config.yaml
arch: "conformer"
model: "audio embedding model"
dataset: "short read English sentences (LibriTTS-R)"
train_examples: 26041
input: "waveform_16khz"
targets: ["voice"]
num_classes: 2
embedding_dim: 64
norm: "layernorm_no_bias"
activation: "gelu"
mlp_ratio: 3
head_dim: 32
fused_qkv: false
qk_norm: true
inner_norm: false
drop_path: 0.1
wave_strides: [5, 4, 4, 2]
subsampling: 2
layers: 12
width: 256
positions: "learned"
kernel_size: 15
am_softmax_margin: 0.3
am_softmax_scale: 16
init: "kaiming_normal"
residual_init: "none"
optimizer: "normuon"
muon_scale: "spectral"
lr: 0.008
momentum: 0.95
nesterov: true
orthogonalizer: "newton_schulz_5"
adamw_lr_other_params: 0.0018
grad_clip: 1.0
steps: 12600
batch_size: 64
epochs: 31.0
lr_schedule: "wsd"
decay_fraction: 0.2
final_lr_fraction: 0.1
warmup_steps: 630
weight_decay: 0.05
adamw_weight_decay_other_params: 0
Rows from block 4 of a small audio embedding model, named by matrix and row number. Rows with one number belong to one neuron. Each number is 128 + 32 x the weight over its row's rms, rounded and kept within 0 to 255. All counts start at 0. Numbers have three digits each.
After each neuron's rows are labels from the 100 clips, of 14976, where the neuron reaches its highest value: "top examples" is what is common among them. Only what is clearly more common there than usual is listed. The data: short read English sentences (LibriTTS-R).
# fc1: second MLP up (model.blocks.4.mlp.fc1.weight, 768x256), inputs 128-255
# fc2: second MLP down (model.blocks.4.mlp.fc2.weight, 256x768, transposed), outputs 128-255

fc1.669:116159123032119120143138130095160135150072131100142080126171138172112162108098172091068137135118148119204099125188154177136109110129085138099124100062174093136133121115175108137114107120076155080085082142129138119097147099082105166130124102140103150063146161157161182155101159092114116142098143139151167126093095126170148115177130179164116139144133120147144080090111127140126181096071
fc2.669:093115144155113100154158146160120149133138154157148124173111134106192121139182111109166131180116124203142114117110062074074106070096178138186115129137123145163189194130161134090143126125123125129128185143123059185129053157074168104144126118157159111110139119128143157148098138068219143154138138147125115136156169178129157169118103127133174135101098176129099134131118102148113089172156
top examples: voice: female

fc1.720:133134104181095062132162127155134101169128122116135142132119123146080098190145107098109145108145097069170151097127155150143173131154098093178159209123137123121142090147129079114102113104103077142126124108105132090103173120092158109169172159107107077149128118126150111149078156113175144171106152126135129164150160136114133160166138136111172133059100153127122134141070133092140207116144
fc2.720:078127091087169202104107145125074160088139122136140145114110169155158106069090156105150110121163092214123125188111067112163114108084152148120109051112086147181106134175146095093150161153169173131104162140161127123154120121201127100095118085131155157125148162098169113098116087114098111071129078180077163114124103097178153101060149132163102145158178090113102120071156081150165132145173
top examples: voice: male

fc1.112:070126125131143113165133116154136138148144103133144115125095142153163117097169162127109118126090110129122061093105090086115135114137175114171107171095090090073182133123151119151103081095099138112056112111066104126133150069110158093147125159150126087146160125095203174156131160116137111127110062114114111154133139145081158152112088188079127158136158094118097144147120135000127209163108
fc2.112:161090103117131148132132171113125177161132067128145126154062051146125138173145140094117101140156109121094087089152125140142133231130130127065083100105161176174125135126130093123160118086150170140093120145150171120108167171146146118123132155174137163145100106117069087109113121107109168107177175171164091124126060158120081110105103134138083141139077180108140138143143147206150115077154
top examples: voice: male

fc1.428:135149107090095096107196181110071073139098141126173145127114175232166133150176111108146127106093135122140033133157184119153143135108133076177119167159133141089161110143181085156134074079150110110116119119122184102195111130065166095111125195132190110101155100153087178189205093140115127120138111098109091178142078150206109126088104089138139144124105131091087128159073114149158191150127
fc2.428:120116131126105138203107125100149168094080140124115115133050117089118118114119153130121150117164134175117139140059072164179141137142127161107159056145118121127118100136092164095113124151161140114127126175136154127131168149122093110103123080146133151147121146141161102088052137166116132051112125195112126118137149118051119161117116162135146096138136102150137109133134146133079159083174
top examples: voice: male

fc1.623:088146138027134104122127054142146160159080056112087100126104140154147087091122090155111098117098108157108117109128079136131114135146154176168154097084092145175138114134136154129116128128101145110107125128145176090205179052138180134085099097176117181125100186144129176152124150138126181124201137150121103107146131099118153172119097120122121144140115140121090192135181111112155097112140
fc2.623:169115156136119170130106157121142168067127101126157157142116089160154154164142161106144135180100075101148163109092130132129176149115112087052114142161191092167118202159158132095113125098076117102116140108123096153094097143168063099160164127145163073154167075080099047105086070124164141064118138137131122165189092189109145117140153156163103158121110162182119092099134098146123134152129
top examples: voice: male

fc1.106:158134122152165103164129118168129096126180080130130099111135095150128159105145132124132138139077135109099100175111108164084147175120170066095093140110126121084091163083135181106201151090147178128098148170142103123101130128094134100133103139092139143120149181106113129106114082111098149072105107151148141149119089160126112178081163146105066122154137134112085118151103132129147159101103
fc2.106:136145116130080189128152105097100117133096130133150138110096191082102140084049115158075166128129168137128139089147117149152101178144123138152150115133097117078119134139107089173139079123109077116132079156095164129150165171142136117153173176112120085109123110118137087117127169142215156167154090132122120110116130089106127107165161121122065121090131071120114136162128181155119111163109
top examples: voice: female

fc1.466:154151144108083147134171118153065152106156144127155147153122132101105165111113132145129133097140157124145140107103128190099131094192194146133171089152145145105127086145103109124144095113153127141149103168088093132084178119231100092154104040141105131160112187120128175107105128124087113098121112148147135076172156137146123165074095135116147132125145089139157158117157121098119040138117
fc2.466:118095112143154111105106145128185067108141075152103099106170114153156078119097131122145129208137101120041159150073083091120134137091087090081029109132130129144118181072185137131110120074155130127115185108116147125114098133151139103119133089115124119075140102128150090180092129122136123103137120132132152177142131117144137135149089104100140165151109117116109121113119098125163148119118
top examples: voice: male

fc1.585:131117124095132174127072093173172142185106115153181176149136177171106185069100122127051109134110162125024155174116175117102147135056191130145115106160107127133122124084160120048165142104132133150108130130096113084081091184141147147079152097071133134093119152137127137084123116145075085134110062174107182136122116155155154165170164155136117107110140141074116188129172090060106160150102
fc2.585:116203169152138139144127178103089135141122129104152137130154113133086135109194172096112113090182127179177156117128102114135115070128107137144173142106168166111129111140101109128126134160144141146089148182073158179216175170099098107177113100185122125110083097059118102111157155063114148080094190114147087152165173148095134124140083160115117092100159099136119103137089149145121091064117
top examples: voice: male

fc1.252:110185154195096122076105129138109151145088150138130169126121096135098153108133113191084100164113153097042170088114129173097114106157110111107134076099078161107105127141133047131127113072090146137044152107067151145141103126109096152146115078152135175082124162056118131151076115128128086095182122118153144152129075161124145168151111122179111209117149082121136108044151161124153112148164
fc2.252:140098099108137141146122103030148091121072153208169138122136143168111091063107165068076113081166172135133091132142079113148181173144096152137101118116132086163117131109117146096122135187166125126199110143167078129141144182111116106129130191116137147136098130186104102146131211153120137093095173159131152116139135149126124126138116160118113025124163114145103107138042068147078144132114
top examples: voice: female

fc1.277:108202144083117104161102130154170127171125131085093123113176124201105164133088123143122141157133190128193136102127131170105094119097105123081155097102135082124155126111092146139134107149075169113170127131118126136148196041126148145088080205132054156098114088135129095183128160133101131142136119138119166070122108077173138120140197140165083136152142077174147132123140138118143159170118
fc2.277:098061177148174133197113173162080142065111146104164171123054165119145076156165126140167135156087100118102152137141100120108155071116191082156113150160080159178130138161137145127116138118138122178085159131164075149126106160087138130147150110138199074135076141113147171137113113082175112094130155208078121149117164181167133176128152120108172153124075121115137127093097073104138112183150
top examples: voice: female

fc1.587:100225124111102088169139058058139151205102110067144111124127134142163144120085098142119099191167184106103171138093146201127117123185121150087077119100146102045114137101132076099151164098082147135107126169136178085128157063145129132083113134115112128087123189110130079135115173141120097128120103189133168086168135085134169073143071139157125171103156129133157123068077098160166117142123
fc2.587:083079143171151175126097153197147143042109081103129187129089105153150099132143153138133131105111077118120120128143098128097127124132121089150147094140120117217133132147201177130120140172141148161070163139165073182120143153079163148189153131118123128155141087151120179152135078056177166133149160115089104170083146149113090214112153153082141129109078135159081157143125112085132083083158
top examples: voice: female

fc1.631:078078098161138174133138136110129132139129090173079218104156120095117067131112093150194103081140094129155124096147137096142172092117138101191131126122127133143169113083146138127098120123123110120068144102125160095062120105100196137124224147096107125125157174127105111151126186088131161143134059187099132102124118121133138181158116162112140187137121082079122161127116082071123220146159
fc2.631:163176112034155061081142129127073141091110094057109158123108156177100152143182151102110114108129130086192167121136135119194135103156046104100167141093145115104133172145118103116172131101163123107166142105099139137143174155179053152119152166177120121150100047099119130138167078087180131096198162117156126119132154112143170094090107113107096117146177135209136129128188155175181133070112
top examples: voice: male

fc1.676:124157134124082138102122082104148149152110146134168183087136168060130103115086080155101119154101094123131167139034155099054151187128136165127126080141077105122091160147082110140092082100146133104138073071117108134116106133060134085047140176098112097146145202142090187125096089127116055099151144135143154185164102131197165114132142130143117141136180063181125151116125132138137144190137
fc2.676:156113077106169093137100172111115127100148117099115095157111054106142151078120189199105142126152112176123137122162162136152138152079115189105121120079157133193183062067110128103112187180122082128169163138160132154106095157130120185111135108182119154167125139180153086131120155145090192126110130108131056126140085134092074140123119122117103100074073154072191141156111118129114103120118
top examples: voice: male

fc1.344:161204135108097151183146140134149158111164187109064093122096079130123123123119134140139120118124141133061099131162154155154127107138142124097148157118120111068110117146093123104130114163114135127073109146136144084092158098120092134160057154150145128121103123106164035083146157141125144103094110096116187046142089135092135095110130167124152168160154112095105141064117188109175146128092
fc2.344:084150053155141119081114067110109117165089068176181114128134165143138154118189150165085124171087168089132164167097103116103121191068156138179119162153077195203152158151178108122174129102181073073109146129138104173145065187156118095152178169116139112130137112124118173173126145105125130133157172124109103117088170130186114165100147138187074094058081120156091178119102140111073112152135
top examples: voice: female

fc1.259:081111129139122105161092124161125178141160090141168144133174137111085140107152213086116074176111126147113155118108107098181129156110208135234111142138138130120126134098116142165171050083146132130060103155125061094138113122124131083124162184102103123172126231133141174118125114077127132149066124123177118153118117145111117146156118178134110123151030111184112075203107119138074170152130
fc2.259:148148108076144140128150128103128145135178177104186093125050083111164134162182108192125152047118117144069125129209132132105107178179079131088091157096096109176157126138155130130142161117096150069150126070174152116098124122109101144141134154151191148102164107142142109087137187133094142136155172113149140065122066122078195091107116138099107137061146126139143173141119128132173084185152
top examples: voice: male

fc1.318:196152108040143142100098181085042148144078084105144129136134129154136153107140157125084064174083169092144210093115147082103135125163084062148131192111139089136116126095178096124146167174185145103100092159107147137162088202139136095142112054109124180107152109130114122089122054114079117125133139086207111149086091186115096131128056113141104127109063129145134125174130136095132071129153
fc2.318:146132110157040169122122049111138095125142119155153159116108113085112159162135102156174169115101091176132017204186094144118099157115118185106145064208139078133172089159087163056116130169079166117168150145131105113104160164110166088113157165129092137165122096111150133128109130134170107123119112164127143136186141141182134114145164151139113170114190104148099146156069118143085152162144
top examples: voice: female

fc1.718:097061102173147171146116068131107132148162115130186048072128131124131112118117090113118144122106158118116122132092160129159147180108238116110101136196132059168087122120148121129077135141144146110112142054145092137175118144087069106089144099066113110138144112121188169085117165119152128142150110163106096155132144100129144207119130095135173100095092107106080190187144160077132142126114
fc2.718:153123157127188157091116197139152144139099093092098211117085165139137153131100182122069107085155094231145114131080128123100095092147096135164175086101134169116126155080097136134144126124135128151142090140129136120170123128168169135146106105135194097100084145086160103140096124138109177113173070156125097165134087138098109102191127119129061153150070141117175103140130105158119101161197
top examples: voice: male

fc1.494:133138157178150088088103140138119194134161154084114102118150104108100173094130141112125068167101183088072188082130148053123111092171156061122153150083114100126110069088114125158131187150131143155106122171120149181125169171138116150214077075060129138135121154079129089081076134095099123162035124148214095147138138127141128192142128147116068172144099164090146155122106150115093150122082
fc2.494:150132089131063138124137130096093081143139063127167164091129146114111119118100109099108141099092129142142095211158102166072086152107118216112122103098144155148110163120137137127154084085115108101144120135123086125155080176162117108132162193138120106097173091141114195187163081147104150132159053103152175120113141146152170089114154108166061114139200091126134114149109158113147111140129
top examples: voice: female

fc1.202:026116128129153089116133112132171135107130164118099171192179111071157148061124116115171126194108150126069170142101168047113149096146156080182077187129148139106161093064140089116196109106184111137106154133146124101058107146169130137129110113043109159156169152131096164184116143075104124186156110122154124176107120157136128141126085149094139126070081083167125127128118154095066136142141
fc2.202:199145115156089098114125150097099173106171171128155123137059103185054120129155112153138133107118080133184084126161106146124118155163108163048183100063135136142093127152102126105095167130091142072151104151064115148130161124119144110132140122169140063090074108119110075116171163147147114131121121157114125092164117111114157110167147187172137126128147123170153089146104139141159166170132
top examples: voice: female

fc1.33:107126110119138078091059125163138129078127135107183147143130199170070174143182113102132145096134100113149145149122085150133145139104153097102103091174093134166091135141176164171073073183127119150090106106099055143118156152154146122140175133150099082148128047091152145151079112093166084070134145121131151105153131134133140121083145189135111182171179083180103129094157186139148144108135
fc2.33:115144092136103133172180159057109127083098122173168145097161109090134120074122109158074090166109169132146170121156070117166150213121118176117129119070138111108186100108086115108167156114150102104195075185181166109147140155119136092101119140162139170130074123152140061135158135156106155183137123099144147083117097104116081132121104063120079090071113076117115092150072085224125221128100
top examples: voice: female

fc1.302:111158095109114098158183082141148091157153135152113150123064186097154154089116097088135133109141098148099064177088127087078153160114138191174150145075118066132161087134124136105167065116134135192059129187140129109143169135103137121202188120125139081169153155194096146174106155160112138105167134072160077079161066100147215108148135090104138088104133127126113111137120162070150169128132
fc2.302:170126090184169059163062102128129112063149086111103117119136113097085119117119135154135156139142149081126157154140098139176080105110125172137133112120174194133146124101100163126081130186078089053103120131189136137083089092164078094139166155111169176099118161115186106112124117125075142136094100112113127170165088123075101175117173102103115096135120177169135135153156046130139094155129
top examples: voice: male

fc1.324:144141145158122169121113114109145173172112162142172110107094115047138118153062114131112125212140087137153141100120133121084209136082229143046117110197093148105112128098127154100080117095124188110179115110108111121145157099053126117061154163102145089053165104081135106152173182149136153096137135046110115136160104110101152164184140118147140157155092086120154128180113099098188166134151
fc2.324:158135127140245164080093130141139115151099140135154101110146141137135149129111114107083117114146145151147133193123167124177096147169095127176120100100162157129142098112065159141123165216118162159133155135121126079143152134184148141100115094156195169107126100150121102099134081174140168095107071150126169125125064097085150136164173144110055158097084151134112108163126094170121130157164
top examples: voice: male

fc1.666:074093134116155140125073107130094148128157179087168138115104162123066133112134151127110093125148075134103134104113137208125096153125178091076090075177124108119083137114129170130111119176123099131128129146135104137141108066146051121101063066083144138160154188092124116118115149143121069064069138105171124124099135089119125173174099181128171129171152107150124225061150124175103112132148
fc2.666:170109080142169101102160140169124167120150054132128150138120103182101112133148090123103138106094153132094087131163097123125139113158024133078159147109193100127136136147151096124124112088144163139126136127100139156165093129166150151184105158159172094065125068156075121126146078112141194179120095109167166148095096129135114106140083128194121141149128177108211081121079145124144135137104
top examples: voice: male

fc1.189:079132123173123101068181158142143150177107192125157121131117084167163129080093075102066090177127130124104149111119093071142143091131086147164132122140136093081137105103116085073114126072133147169046164134113187106156149187119159150156139103115115156128159118127098083122052162129127150135194152083167104170204078134098126100122091132168165111113082135069126149110131145113180152113161
fc2.189:136135102138095104116102086064158106131177135174160143157107168134135143189095136141110171045110139117153094162165125135138085172125201140122168153156130153130095114189089096149138128153112099115154074141127143148096105102151050104150125188169109109130149100126126198144183130118109085099111117152122154110174172078116145087138148135128141106162181156161109077109111153127136140192100
top examples: voice: male

fc1.400:125197109130118132136117122129197127093127134106068149101126123129088137131143109143141149129119134101096154125163131108153123127145070094081147163115123066110075114107152116152155129184141099130112119122181157094112141101150061122165065111152101165224125111165166126062124167141121092115101112162180201108125144109088161093111163157093158095172108112076166135083144234110078133076094
fc2.400:132122112103091089087094138163100183110139132166186117142148159146195095130169163146138105170208173080104115158084062149109111164100115139151111121102174196176155165140111093120130134142147138063126130154125121156162057144152191138120151101044152124115140108126084069170137108125149157175132152077103088103095098088139073116137101104136124166109125166157103151098090109125171123145150
top examples: voice: female

fc1.765:051129090146149080142152092116087171116150118138097160089119094095125114108109128102111120121114100135122134125092115044153126090208130117208166171128068172097166135143086158133158135166141050115027128132144160129098108086119130118176082152125109162114163184157092214155142096089152146143182122107151136129147071149117174153102105110116144164115081124094098097105132145111066134182164
fc2.765:165141123112082132131148145153081135126136121143155123121130110132104090150153108089124152146156119104133108111170101152123155200133137158052149113106146158174134141144128104108099077063099142122186094072121140151098136144131070102119199161158079118144138113154144145104132129127100159106129122115090121115173156082100134076136156100142111041147166136136092123172168099135177200062118
top examples: voice: male

fc1.721:164146113115170132100098120096097156111132126134130189109100132174098130125149114111101129081127118128101101113113138109153143138153201077094151185123104112066083195179148118156096129202119154131094118144144077166218092085099104111123083097095171093110125171076160134032149145115100114062053096057118201125117110132048149134140174110132086103117146129119140126123144171078150082133080
fc2.721:130163109126121137153128113236176157186104117162122150054183181110153129125126156140157154115123154141107136173150135157114115114060121164206148109153104134184210100128114149157158107126162108120146113110124109121133118203137125122128169106116153145155136067146120082205108119100174152111131158104147084100057188108153180126104145142082049170072142084109127135150075108137103174146158
top examples: voice: female

fc1.359:100189128200143110098156104125182116147145094096117182130129100116142151126121100103142109167109108138194103128143121138088155072103099118162128202173149107139097108142183104150143110079160179110110113135169076110137126150120143077118187169121145098134171126107089133100172089164165113147117162118141094111166072182159133166104080117121187138156100139128064061139120185102111150115153
fc2.359:095073109129067149117103169094107108157158133070102131147085136109128163149119146136115120143093131165165136109115142147141076148243122162121116072098153176114126101156180146074169115119120151079115102085119171101086119101129162110123140146146080107162155158180120129125149114150081144146099095151108100097101117098135163142099109149130153094130136147116205147165104125150057167073150
top examples: voice: male

fc1.591:120152088104113091129111038084116138147116117132156144123146181180087132115148093125124100124126136187091140119092123168133098085190116051053140086142089137138111138135169070153107149121153116111107135114125137148140145127165110126159139191122123112112167165094140117123092200093090096089109095152199180117093120123171158163135094152147083139188151097119126206063097150193191194151102
fc2.591:087078164169200130150056181143132140108114105150159129186074180094181111154159144087107116129105139111132155114188081138157111113062119128132061145132126123150129144122152181095159128159112136163087141120089144102141105172126114173119156117131178153088064090126112203169179090111122156087154126136119086118100162138125145160123124095144154115120125159079140103164127128129083067055136
top examples: voice: female

fc1.700:112157137141133101127096126153111146125157149167169111131090163069075131142121123073123138167140135139092170126130116166156122080115090090072138075150090111140126128144147055165110120095134226153104136103099068087146164217089148148048150166108106063137153154089132091146086142131124110060174148108167088164094112119139156070136136113143144132197178097136168085165101090085183181176132
fc2.700:188100151128145142096111134065124070163067124164129099199144095136145093099118155141119140091110151133190116156149142106162158183136172147160070160092189160099167114116089167111151133202135104119193098145150187126169120117147147140124108091191139166140125094134184093123123086109112141151101113181113134068121138111111110126167120166124116081089064126088187082114107121169110080114109
top examples: voice: male

fc1.27:057173115089130177109139094151139111151143157137054167161130098125151157083100150084122115112125126135189116109130104146190158085114067132167110172167182109108201131116100127130120122162149102122127100125091063110195121084094147149120136145125149133132083088140099177147174117118119128159097120080105100167117105117162138138083104141108131096173143125109135153171119158116107165129153
fc2.27:141140149143122095110133149177105167121128127135151127105085116099102155142144101208197142161100101088126124102166143133089104148217165108116147116088084204126122153194115111163162095115097138138103178114100133202123089125146109111113162094140147146135124127121145153152090077120140139119133121176085148075162177137123110144157177150197128140072135174203181116080116164128103114096123
top examples: voice: female

fc1.386:136157113105145209121104114119128142118127144118159147135153172165068134134096084174092107066153123124126100123142090116137109212125226121094146022137088126149119112127162167119095133167099130103130076158146081115114137072115122118108062072118143085183129195133113123117124154089101133100111144083157114105117116107119152160096162112142090167142127106105099232106139123075101125143143
fc2.386:137163102162169119172121128124127167097152123103140102082134100109114096082157132149077111152104118205109145124108082141107130108167068139122176176124163137097169130045113141128139104093183160196111177169113177152157112166168190111154099144124173156045114027117105102102144097175132159103127110132153158189146124138111074170173098097128137114071130119138152124109090124139130132131091
top examples: voice: male

fc1.711:129178115048157155143085098114181065156107099080064138096145110176104190126124137135133101111062104089142145147100135093059079157186152140105143145126118109099116147112152184117192108198133152115150114080145155116134150017113144078063135199146102122107129055146137107134203082155115112138093134179155126144116106116146103171110167114146133109121130129145103124147161146053136076134096
fc2.711:169105122157106122160155120119107152081111116117167103171077137094127071138121150173205162125170151157053095145130128171187188152096157092152119125156076128157120104173083111112122168093108137118151144169136163132120113231100124153147110141062202136150103156138127093126102143095125166111107166097079118117136126180125102161085127117115132180109102069127136165155087109142125145140164
top examples: voice: female

fc1.741:128175145009137136123133136125168107126109172111144129176141109190135114079132110124100091158152117149135084148169147166131122093149108101155137107141109103086122145112114185120101152149124121152097106202128145098163166058098148125151081111096128107091126114153110120087196135146106138124102120084086145181104056134174101126127123131114127113156109093121132116185130124087111182116058
fc2.741:151161128151129134145124123125098128162130100133150104052125134083121178155123099141186191122084145147135178088114044080135131166151136150093139143152209184149128156183150097098141115113164108017128126086190114173130092171152053149175154112116158128186127108062155158131110088106161111117121138160141096095167154178124139146120153121161133149117156138153158084096088191151139086130123
top examples: voice: female

fc1.742:163151103007152164153083142111166132153153165124171144170132202131104152127152091147095096148146126155104169190147100162129100122114072100128123073150119130088173148103098152123165147181137138154126123154123093122116135111148156140050097108126163125097096034142132104104143065148069111121143107082101175167076080130118119130129160120141142150072158121102112137173134108117126162132110
fc2.742:103149170161099103165141137145066123142106129111123104104132155124135147162147149089201145113115136131154119113095093053154144115138165122193187201125159134115097102153154112109120119119156151086097100112185171123141091200063111150187121095122110130142095092090150132107139119052150100128106127233116079151183152144113084160133082148114148119148133136135165108094042182093122073130099
top examples: voice: female

fc1.185:146167086163135129097094119055183152121108131120186163160074185135080149148135090103099124059109122150111141117121096150138150175129189099123154149165075117119135138171190110104171093120148104078118093137136146160138095074089139099062141142170192075128158106122133106129075157106149118111128061100099155151126131125109165194071129110134105160149096107102102138215102045077191211126170
fc2.185:143122147115147149195118120120105096135142159135130157141120094120140070115061151141107114122187173177153145123116079135160145094152125107128140083072172106106122071140071163099121121177152160123143129203145140078146149162108169061145104184113185119107119125144142120101084098121148162056116183217111102124140107083099120136169163151116137131107135115112120149117100206099064108154121
top examples: voice: male

fc1.24:147169051097104138105142134134076145168091129170167177104126154204073115138115096085101142061172131119103091159087151129183143198121131125102140052097079137132108133124136152163133183153139145161071121179112134141126157155080147145130106138125147121152150213117078113086085155096112128065096124097162179114143090134110155119091120105161128178219184082114069145130116125157189195141128
fc2.24:074143112140131179171086104084166151117121111214139100149105152101152076080098129100083116203118211132127186127108104135159116140077147177156092137139127152165178157113096123149146089106152158138140104156119147159184115169133106132130128169106144183067130073136166150183103174125071108149104093140127172125090162079132120154096143145106095003077157083102185118108111133110104154072136
top examples: voice: female

fc1.724:111148114150132187177102122150094173154159139123156119130109159078092167107168139136078111144096153113112202150157123162121103073158151095122170067185096137155151097132178106160085148125101120120087125097100058114108110158108117129109201106105124059109141115036128142066126079117118085098117071111106132144163137172121160092181182121164163165109129089151142162225161156060118137158164
fc2.724:169121048129169189055137132119102119152145113152153097122132058147156134135176129124118149144181145152158128070112129093146193142090090098135110163099147091129156134117137162098114148126139155127231088159119157114165140147090184089106086079197066159103132101177121056121143152128099164145132187120159160140099087155153107164146112110147073098130116147096133176133088166127146098167123
top examples: voice: male

fc1.327:089113086211101078147137101160174141111163157116105141115148155103120136148087124088142135142138148116082105150135133128117112063102131050155140166168124081134103159148152097128097099100154073101089113110151067083121108132165108149166164127095124075180154159106100162172092166151134151123111119120136141177160136121158155178129075149074155110135071139094173076133088061156151154120123
fc2.327:181153083077121149126110107130097145087103063147115128100126177158130084176131106151143128103131156140165140116115102120094161138108125176087123135077103185164107161105144164130131167153111139112087129147114140167113144157149194134134161050150111149122144124130163155132169033120153134106137079182132085114155121080093121102136159123158118140079153092190056128130175096086113111130149
top examples: voice: male

fc1.518:088149086117155106129104120129126135176130172090153164199136197142126131103126128093115125107129167122080167133123147156170144129131199096081125100201083117080153111135133104142091085134102144154115084129091131105198138108091172182130101133085151101108099181087038115115160150118130130129094152090152151161091108103107149167114120129132096128155180037117156174098152141062140131144103
fc2.518:165108170117121174141124120160146133070137095188119123104064092119093112096107197131147053104062123199076140101060111145117137143126142111098174137100137136122123153126114114111168135128139195118141165078122135174170141208137093047138115085185160125160151089093207114107098126144125138106138069148133131161153145128111133131094159138152136089118121136099125071126063152166097101100101
top examples: voice: female

fc1.265:119200116143115073147138047089125134149109139119155095062130161152133178188088131097141104178110158145138201087104167168113145077185064125087101126094104124124075092089155072094128141159130122126141085148113165146149175147162094159200102110120107129071130109112129150124100143143134057128135121188163180121070123092153161111154133174131084155214188118132145193020066123134161127140113
fc2.265:086058138161109113113118162153118126141124146157155145146118104115149136086158157130130112126123065152184108139147046141133091107105148143133085074086155145167127170156179157110144113094084125116099200162116116158110070172074155157118167097152131124086116117114123163194096094101175174162144148127123106164086197113141102164129100111155170122099097161132112164105141147135102064069150
top examples: voice: female

fc1.98:086113093089113090080162160134157163186105084101150076149133106118171095110101149125101129186082144125152210166133137107118117077144138069113110152164102118080200156120128125095129132148110094068092109172094148067128053163071189093091081096152129130065157097132110112164116097077130162102146103117141173177145058155064126151094105095131149144103094111127168139185125131136153103096177
fc2.98:189177145140158183132061115133182067024107136159167182135135127112110115152152144110148145035161152146062069124141137162173106178111151173151139116184107151134070089140100114141124136157122194190166130130178093112144187166126091088083159151109147123182073126106149157123116133139135086116132143178118079124122129137140129097118151114085139158123117146180071119194101132123069131113140
top examples: voice: male